{"arch": "poolformer", "model": "image classifier", "dataset": "microscope photos of single blood and bone marrow cells", "train_examples": 97085, "image_size": 32, "grayscale": true, "crop_scale_min": 0.7, "horizontal_flip": true, "targets": ["smear"], "num_classes": 2, "norm": "rmsnorm", "norm_position": "pre", "hidden_act": "gelu", "mlp_ratio": 2, "parallel_block": false, "inner_norm": false, "drop_path": 0.05, "patch_size": [2, 2], "depths": [2, 5, 2], "widths": [64, 128, 256], "loss": "cross_entropy", "init": "kaiming_normal", "residual_init": "none", "optimizer": "muon", "muon_scale": "match_rms_adamw", "learning_rate": 0.0058, "momentum": 0.9, "nesterov": true, "orthogonalizer": "polar_express", "adamw_lr_other_params": 0.0011, "max_steps": 33000, "batch_size": 64, "epochs": 21.8, "lr_schedule": "wsd_sqrt", "decay_fraction": 0.3, "final_lr_fraction": 0.01, "warmup_steps": 1650, "weight_decay": 0.007, "adamw_weight_decay_other_params": 0.01}
Rows from block 6 of a small image classifier, named by matrix and row number. Rows with one number belong to one neuron. Each number is 128 + 32 x the weight over its row's rms, rounded and kept within 0 to 255. All counts start at 0. Numbers have three digits each.
Before each neuron's rows are labels from the 100 images, of 14976, where the neuron reaches its highest value: "responds to" is what is common among them. Only what is clearly more common there than usual is listed. The data: microscope photos of single blood and bone marrow cells. In brackets: how many of the 100.
# fc1: MLP up (model.blocks.6.mlp.fc1.weight, 256x128), inputs 64-127
# fc2: MLP down (model.blocks.6.mlp.fc2.weight, 128x256, transposed), outputs 64-127

responds to: cell type: lymphocyte (54)
fc1.134:097172152102088105139161140110095142108101124174069094123086183103144145081085114109160121136145125122178106120161120141068156110087084145124200146160093113116145141122149125095141123142213152
fc2.134:093145145087136103146152116120139132143125156146154092128126090112160164135165111090079120136125109146087079181113090121105099105051138145181098206183128157122121171150118098186139103143156116

responds to: smear: peripheral blood (58)
fc1.8:140170132133159052111178155142152128128164089093127118111180146080122128096120055125130156138151133207116107145149158123106147145061125159067142190078100186104134101107059146096114122070176157
fc2.8:117111121178112073169116108128135137174121101118116104164093132157147053140132082143120112150148115154106147140168106102103117112119146126096181141086106174125131140192165139135106073182091200

responds to: cell type: promyelocyte (26)
fc1.139:157083163118101137070129104078124111094048094073109164084105134159083162134122045102148137155143146096155124146127128123133121096102115071110142103102118106147131070084148162110117080119152174
fc2.139:046148192198131092103070106100091082138147069093126127083156105176098132138132199131110178165149138133098131152116099110125161094145111149088140161169153123049072120139161128149148184154176103

responds to: smear: peripheral blood (86)
fc1.149:178131149102113105101158156106143130160140123167149111111150107097126144065067116169138156091132122156170108074147121146119128122127082170097124166163109131115168099138074126128107139110171157
fc2.149:154137080119160119161211141164124189093096130130175123109147094152143108129106138140091149168145149184158174147111070142111103113129161170133107105098130113092178135149155119143075077168136136

responds to: smear: peripheral blood (55)
fc1.225:145150151091193096131133138135169144157150092135117144156140176137107156093069046103141140101124112147073181132131093113126103115130076084071133088172062174122145121125138175140137109167191070
fc2.225:136136128133097140174106148146129086107121171132143133112154125111121120110127164074064176206080161094122171110100187165154124099131133116165125108170148114168166115104182096086052104138121152

responds to: smear: peripheral blood (44)
fc1.76:141133178102146110101099075121160127099163051119139153159119117116125131129117146152208130138176125101123134092171066094111162140142157194071083106155106125129134117122161169127136066124139135
fc2.76:125092100089149142093117151158124116073199157136106048105165136108145145089086132084058211137119109120157160174150114166145163137103112141130103106169156157101111149140137131134127112161129169

responds to: smear: peripheral blood (72)
fc1.202:143079121142125085085123097130095123098066150128173140165127122160104148127104106125164120164078133136128150128197081118129141069156072103105187152085121118128198110120118101105109131188155187
fc2.202:092127141124125226102117123070155111094147161197108147108124138147161111104127158072093111085158167109055138118119118154147157140151150117145155080174158124104148120182101189124121138140142194

responds to: cell type: lymphocyte (53)
fc1.242:162146078109120111067128103086119126082105124149142199148129118142184123120145104148139073094113081041124090147116051113157125061110120109126077112100108192165117111174143104116125107142188145
fc2.242:172133136112132175098194111182146169118043130101129127129119181153102124095112126152134174171049143135145112127088102119059102134116164139178144098145127030147142111127137143103127137166099131