From a checkpoint of a small image classifier.
Model: arch poolformer, patch size [2, 2], widths [64, 128, 256].
Training: muon at rate 0.0058, 33000 steps, batches of 64.
Rows from block 2 of a small image classifier, named by matrix and row number. Rows with one number belong to one neuron. Each number is 128 + 24 x the weight over its row's rms, rounded and kept within 0 to 255. All counts start at 0. Numbers have three digits each. After the name is the row's rms in percent of the matrix's.
After each neuron's rows are labels from the 100 images, of 14976, where the neuron reaches its highest value: "top examples" is what is common among them. Only what is clearly more common there than usual is listed. The data: microscope photos of single blood and bone marrow cells.
# fc1: MLP up (model.blocks.2.mlp.fc1.weight, 256x128), inputs 64-127
# fc2: MLP down (model.blocks.2.mlp.fc2.weight, 128x256, transposed), outputs 64-127

fc1.27 100:103100138090176095126105109087138129150126112152109114116127112090105123106160116099087141092101155086123126146136116127157115174145099122122102133132129127162101154100164140146108114097126118
fc2.27 109:120116121118131121130124173116108142138152138134091135170147070143104134161104095100118095134117105133102102105106140137164112132137107174174157142141091154123123110145137133132106160157092129
top examples: smear: peripheral blood

fc1.161 105:139148154132124129127096085091156117118110119135189129136104129107162170148129148123159104119116109095136152100111148152110120153082105101107151114118075168151096148133132139134098142157142155
fc2.161 111:139105118096146122162121118127119120149116151138141155107128135154132134129133130149137119174155121144124102109136132143137133138117141126121152147126164060152131057158157135132092147141199163
top examples: cell type: lymphocyte

fc1.216 129:103161101160130117144124132131141158134145195159116113127126097132098111154164068135136135121121158107128139108135138138161130124088116112102172114139111144132118135120117113181145137132147141
fc2.216 124:134141149149136153180139122115167160127101143155070106138148152136123122089116121110164108127123141107105127143116158148119128141112154134160106138101078114173118137153151137155116160074104109
top examples: cell type: segmented neutrophil; smear: peripheral blood

fc1.225 060:127118122116082103124108088142138117140141138086131120147095097123132149088107158125124165153113179147120136157141163119137163083108130111134113139108209128124174157165118192096148123146135131
fc2.225 065:153136182144123096134118117117150136119128159173161117155153151111132132095153151120120108156141095152125140126127111140135118155089157134132108116082128101129124107086131161125147127086077116
top examples: smear: peripheral blood

fc1.68 075:128122112131089140175108140102150144150148145116111083145131126114137074141111173145141115102121120138132177138149140174129162087134111107125126130164136145130150173095139120138132155174116121
fc2.68 080:140118139142074150140118135171109073139135131154144106133141147116146138159122138112164138121124171120137095098162073180122155095154151144151118103132142131150108081148090144140089097112166119
top examples: smear: peripheral blood

fc1.6 114:138167116139135141123121103100135140156146131145138130143109180161114141143097139145145134139139181143179112114150126120117141138135062162114129122094121099098104134145136147075138099152086130
fc2.6 114:143103120158142124141147105148137132118114139119141135124102110110174093188139179127113165147127120127159137128171071164112141133140082156122177109103133114121113112120129111120132119103072127
top examples: smear: peripheral blood

fc1.246 064:134116157148125128113157144130099160134137145157105108140115142131123128073140178123127111102089115120128179128128076141137134166147125113136070083131142162112140119102139147087141078155066099
fc2.246 092:163157145160142115148147103133079114086143158105150153090123122148123149151123166126142131160130149149124126128152112126106149090123138077124101136109124112159108107128105115153121173119073196
top examples: smear: peripheral blood

fc1.90 111:097147094119138148104141129145150129141138143124099146158138137126146130120140135114166144104165145161149183147103112131155111112117132138150124088129106141082121096147085122152108130169139190
fc2.90 115:114134095115149146143119166163128140109156153134189124149098141156146107142115073084156131129103116149094111132117092114152134135106126105148120108122145153101155110113110125179132123167142175
top examples: cell type: lymphocyte

fc1.106 085:122159095123099091108096120149141129124153145160112147133130107110119111113140129135139106152169118081110098123103113101160073145092095152119167148175128150117147119102103134173146142107125152
fc2.106 091:149147136089150116150154134139152156172120161191122098114151119134115156165124115125134128147112137145090140122109116122135146105181066106118121164113142153153127100129118147155125169133105114
top examples: cell type: segmented neutrophil; smear: peripheral blood

fc1.119 094:137107142113142090160172114148145139121133105102110135112157150121099130164177163117128132144084151161134115142115125137116173164134113123118144150098074135121115158156091148154130106124105156
fc2.119 112:102096115102138145122146140122136118120124160117130134146121188051112105143145093100149129105180097140129097152084096101103134135117123079151149159134131120132121142125083106110084102121105122
top examples: smear: peripheral blood

fc1.47 121:142113149145141125137134100135136109159130135120112118110093106137119163137127109151091151089104137131070183100144116149179119132131154132093215120151101105132155132091139134116094134137113128
fc2.47 107:107116141182083126175098090145120105110097162100117109112140115137130114138127127144125150114120132119128104174142146140134096122170154083115092091122097149122114156141084126107140141097170134
top examples: cell type: artefact

fc1.156 086:082140105134112111128134149127140108136146152173116130115140136126119075132148148096165138129099101133133113132153151160114085119107123101102064133175101117126128152125150119149111115131112160
fc2.156 107:137136098110144112177117127129070105153154135171121108120165140085127106144106122146136109084116089156130137117109124143156132089141105125149101130144107116107120136169097152119156125153132131
top examples: smear: peripheral blood

fc1.167 078:169149121111093147130128099101169139162124168127094135141091108116114160119099182142148114174136158121146142130135120143137138141075132158137138125128156143145102136175114163114113139118125161
fc2.167 090:152132152099117134168115098133078103174129134143118162117151113098174138145117096109135123120106128116117141134145171111112130078107170112161148122131149114116125126113140122084114145160178146
top examples: smear: peripheral blood

fc1.189 096:125134157095145140108137119095155118122137124124124161144126125122073124139114078119167124095131147126125104131145121119144137124127114125120175103134139128162141118157137098124124121111080132
fc2.189 101:137155143140087142150117118106175118126157143140108135165139140143109149156150144118156141115127102131106121145166124114118136112134125159113098146131135141121162133125118103131159073114065095
top examples: smear: peripheral blood

fc1.211 106:138108115128147132090102123131136153184105166129120131160078152115120170141097126128114077106156132166180154077130137171178119162141136150121143147107107134152101132104118135145148145146162140
fc2.211 114:138141162167159126120124122126161114144144142101135098107155096110131162096149119138120145122096098120104110079115078090109156099134079129122087119142149141088115164138092176133109110135102139
top examples: smear: peripheral blood