From a checkpoint of a small image classifier: patch size [2, 2].
Rows from block 3 of a small image classifier, named by matrix and row number. Rows with one number belong to one neuron. Each number is 500 + 25 x the weight over its row's rms, rounded and kept within 0 to 999. All counts start at 0. Numbers have three digits each.
After each neuron's rows are labels from the 100 images, of 14976, where the neuron reaches its highest value: "top examples" is what is common among them; "place" is the part of the image that holds the peak. Only what is clearly more common there than usual is listed. The data: microscope photos of single blood and bone marrow cells.
# fc1: MLP up (model.blocks.3.mlp.fc1.weight, 256x128), inputs 0-127
# fc2: MLP down (model.blocks.3.mlp.fc2.weight, 128x256, transposed), outputs 0-127

fc1.77:510491451479510484454510493530501493481513511497514495542537512475540483456482519470529545467513488461473451540493499482474459507526512486460498499553470538487523515527506497465538496489515522470491488539468521488486489531481507513558507488483541486534502505487437486516536477481497480494486524540490516528500511455516504488507557516519484494503480501495482503531531497484504551516475
fc2.77:546479527502507476491502495483498495506500477469510499556513487565524496489540503522463478554462525509463508458504533531502505509519473510424530524504528502494464485502501493491518498488501487475534465481496469489503498546527526530513479537510537505464520504507491529550451506491485497544515518520481515493467504522453511527484516534529522513482492491524460472465494478494550497478501
top examples: smear: peripheral blood
place: middle left

fc1.174:519545516519486475523510491478467544527503510530526538530500464477485513551470506504469477491486465512506498454530498504518527509478465515465496523536492518473525521469489518499488518535506532489526519504490480482524500516447514431506477475476535489479499509485513493490492485504484512488527509516508535472448530505491533480505524526544442494531506482517510497496488533493486588533509
fc2.174:506507482514498562522456524534490495563526518482511496502475493485543449535500480522495492505478458472485493458505505517492557499481503494471528500486485516469485534535538522492482495512470517472521529487477505530547487504517452464506498541517510533474508520486484507486467486432518518493498490453505482470489498519510498506474555535512526513504497506555513519498486459500459482524511
top examples: cell type: lymphocyte
place: centre

fc1.142:503454467553493508478531483498488530521503516588520478477502510499525512529505543537522520467472482525504500531496499503500453473507499485533538465454489542496480502503526526483505507501485503471513485491504452524514479524480517509497520518539493505524543485546499469507461526526545507500556501507514516533526501491534487488497508490459499488531476479494502528497527436457490491482505
fc2.142:497474580512491491492486536482509523505467530497550464493527510476484522483500515514534500484494533513484511545534497512505497513487521504515519499527510499494477462505484530509492470480498532533467494527491517504489460504517524500557510490559473504544485505541574518521495498560481461489508496537548515479503525545505479502475515486504507477531505494469508472449502490484544514482507
top examples: cell type: lymphocyte
place: centre

fc1.25:496481469495486516512476485531508487554468528531517519473506518473506519525506526516541519509493537481480542486554491468484492474504535533490481506489492499500514539482494504486513518508492556470511542505434471517473486476480518565488517489494511484549523518476513551541545504534546508481528464525501476538548508519498463484502497512519506537511493467486474508487524528517515512495478
fc2.25:544491500483480532506484500474465496504484534512513516511502472498476510469507527436524522500505489489503464529478506482508553501495509494503503496460538481482423463500466494513479490468444470515517500496538536469492502514533442486519490473506495476510456480509458494483473517505477492531496519500500455510497527489495495490497510510491441447521482496504495520438505480568471486504510
top examples: cell type: lymphocyte
place: centre

fc1.133:508495489494497498511490514489512484524465495501508503509525494456477472506480462497509522530513497468485528521504456531509494514563515513535522469534538527546530456520468553497530503479500502501494486487518492430482434481481496504480499434474524510538512482512473488493481448472471527476526456489501522487513503497502501509513462485450496524538515497498481457511493469517482525543486
fc2.133:526519476515522545513475527479517519547509516542494477494490455488503476490488530483508528480501515521503487511529508493505502474473512494484501480534535465464518527535489477504453561490508509535502513487512404501509484513484477501498495517523481444498494495494525548492521561513446512538479483498496500490511565489466511496520528478507529526484493512475491504536526523510503525522531
top examples: cell type: lymphocyte
place: centre

fc1.102:491522479513487526490488508513498511517500521504443515511486477510510541538465512516517476480491488507521518434501522488514541490480492495523478530524505509524497499514478534517452511522505510543518544531467512471514551523453524460513447516524485533502481520467497499496426469499524543501508471526507533510478509474501502489474531471519516504506534476493513538474498527458464511555514
fc2.102:511504508487518488530446528487498474491504467529500522516523492511533525508494506508494517513516416438513523479502519522504500514512513517472478519510497527512490572555504523481511460502531479479478540495475489480510504502507470475493517464522457513497525496486529511505534500484511479497513499486487486472570515511525491517485501488482528514483535544543523483486564482449499489552491
top examples: cell type: lymphocyte
place: centre

fc1.241:516529519488500496523517507485501535540508534505522472537470498515469533494478508554505507485519506506520461451541492513503510492467486511471523496526542475525478547555492536509467482501513523526507510517527476502489497491471482499505554503509494532506507505488498496555530510476456497501540491454483519533477490530481508508455495517553522541516515465518520463501497496474498528570467
fc2.241:497491523524482496505464466436494503517512518513493491481510482548505468477523542555498506509517536556517516544472543522496493487535510497496544535501486520535487552483500501470528490507501551500507547495537518436520495467484497535501483511522514505473481566512510480506481540510525468481498515523510517472543501516528548476512500487498502499508502492497494508489538460504503508537527
top examples: cell type: erythroblast
place: centre

fc1.245:491498566532495543491525444510503496495490520516518473498525505492478523497510489567494530518525493515488520459512486542543531500454547485498512479503510471492489517523519520504472536514503535542490520536484547463496519505516504498528524505493549477534487470504518535496524486524487466494485529483552552514495510499549518491458512503528517480537514524487509529481493542480517524506531
fc2.245:524510491511494509509542470475516522461520475508538490482528500533534565489471576470497518474474501475495516475492488466492505486518454513508492551536473511521511498497549504457510480493510488517482503518475509487500535509517466477446524498473502536501502520478500509515464513488534536510466497547469471529469490515503484563536509475528482516463521483523477503479490494483500551504485
top examples: cell type: lymphocyte
place: centre

fc1.248:553505488523503513508529519501455517531493520518479515523514495463549465510483508525515479476474460506483525465511503498513503521487501492519512524507510491488478528502473565515480490473520528488494566465478481476504529542479519503517504505530493525483477557484520513501500418490495455483503475503468469524515535476507503537460547490499509507533537510513507475522482527471470538494535
fc2.248:496478488529518505553516516486499533487508477468484502479523466490525500576532484551515541499503496503500510525542479505464523512489490524485484490505517507496489553522479505433500461517524453503492513512462533546502492484471518522530499509490494526522496499527541501499515503493527500498511491541564487515527486508486531459511479531474484502465544472507511463507510488508569515529503
top examples: cell type: lymphocyte
place: centre