python train.py --model="image classifier" --widths=[64, 128, 256] --loss="cross_entropy" --residual_init="none" --max_steps=33000 --decay_fraction=0.3 --adamw_weight_decay_other_params=0.01
Rows from block 3 of a small image classifier, named by matrix and row number. Rows with one number belong to one neuron. Each number is 128 + 32 x the weight over its row's rms, rounded and kept within 0 to 255. All counts start at 0. Numbers have three digits each. After the name is the row's rms in percent of the matrix's.
After each neuron's rows are labels from the 100 images, of 14976, where the neuron reaches its highest value: "top examples" is what is common among them. Only what is clearly more common there than usual is listed. The data: microscope photos of single blood and bone marrow cells.
# fc1: MLP up (model.blocks.3.mlp.fc1.weight, 256x128), inputs 0-127
# fc2: MLP down (model.blocks.3.mlp.fc2.weight, 128x256, transposed), outputs 0-127

fc1.167 095:158134095122115139092122092064137114112127095128060140135146112151088160110135159170099125115091160094120140152108120090121148124085148119118180090146163063098103150198102136098106155197140148149129035123105166181092146157143099130134167176125110148094101083082159090085105089181115132123151153148177196100157115087153163184105180135140119134095180157074111106129133148149091155186165
fc2.167 080:178048141172148172166115154105127139150139086126169212114121102118162128145161144140083181161152152166118113116144147187170087129122132142185132129093083181169165109160133113161077126130116140100112210154148105085105140134141082145113156124181121118202146156100143111148164086122141086150128115109091144178114124133069040125105093110187115096126149155165131135129086180101150152122157
top examples: cell type: lymphocyte

fc1.140 068:202138112127135129150115045087122152170091101129151131175127129115123167085155105109155129121151134155084174151130136156127099091143161115169088120134184122051155168142143110101147111095125190160104109147152130109179131108088133133096141118139090200048121077124159125170126163186118183145121030103177128150122161082136109084114107111134128181107134186161116087130142118108074087135116
fc2.140 082:157108094147084129103108149088118073103091113119073100118158129143131147142134088196120121138070128070139148124129134149175111140103133134084137118170143141135086082114150128086082092079127141123127104169160177137069129156130109135104116137078096089075132134195164124138086106112134136173104181109156121130114163088139144198132172052146196176192112109071103111093136069162146095138064
top examples: smear: peripheral blood

fc1.144 079:099121147149149125169150121166156135127142136124145136132082108126155144102182117092113109186129083138112119155110082143131167097158128141122136099128168206094116172146135130160128202050165182113111170140125086156134121133127126173149152110157125107188064162134133145174137118145092082086120152149152163077105081203128096125235145094184160130107133104160116139078086103146053154107119
fc2.144 074:112122094102102118176145111176154141147151091087206135079115120121136111098099131144143083124128147098115132127128204120127148154106100179112180174100131077152176144130188092131142088113136175165161099163049150085101107091180125129083118118143126139089085129152141143111146142064153172179173099028108105131135128085113096105084129161134145093101085170132100099137100094132098055127114
top examples: cell type: lymphocyte

fc1.16 072:148113118125144066113135143188143149150108123123190191129127092138100129135124114171167069119120156093097139139124131148100095107100160130107095093177113176122081116150172166191105159080130218116114137116093121144127114118033142106124150112167123154155085072146102122138129122079134074111166167163107127043165059102131142135143118110052131143160119101117128150107084125113077096183102
fc2.16 082:087143163118184157132086117187104089146138172088113078130130159113099110166158131139141107089100142157090196161133133156106102126143160124099164119099118091084076152108166181109103107087152126120159081139114065097173069158138158147107102140130145164190166119104106174120118123117099203142167133123108186137089148118083156169124134075115135139117086158063160049160145048113145121118116
top examples: cell type: lymphocyte

fc1.116 085:158113137188185160104161100128121096129137140119165159105111130118174154159143145204131137075126110142141198097118146145105140101146108103143097181172101148168124105198121145169120131096101120108169195106101141145122158117070113069077135177147100135105149176192099186187141093125134139188107161095124138142144144052130092132131171137139071134143080129155156136165201148083091140130104
fc2.116 087:141156091108149152113102098184150131169175163143059184114117184123125119120149106144115086164168110104134097137175181124162109097137090118206136121115174132084174174144151115064124063167148098104116155154171099144088134115114119175149059139095096140131119173101160135109153142111139093109101121160115091058158100142147124119150119155073199089114101103128149195084198108114144131155153
top examples: cell type: lymphocyte

fc1.12 111:114147147114138126151134179098144081098107168123131134140129168126172134131164099149081169137091152115116125141151142170140172121114117069139192190150197113104158166091030121146069097087148175092072136183173134117173157096085147117066116153124177156110140100134134108108144199154127142133052089131158133105190127135134113138175138124098144165164161130141177174104158144089125130080119
fc2.12 117:174111095120100132076173110154121143131151157135147149134153128150058161109069150144152122106110099123159099092148178127100144178093135106150120125120194116127104086117098132153130109074142152119179165139102102141105196157129140114138149140027117153092106134125088178118141131088101108138137178159164097150166164118104117120130137127112173112178095084150113098088171093000139155063109
top examples: smear: peripheral blood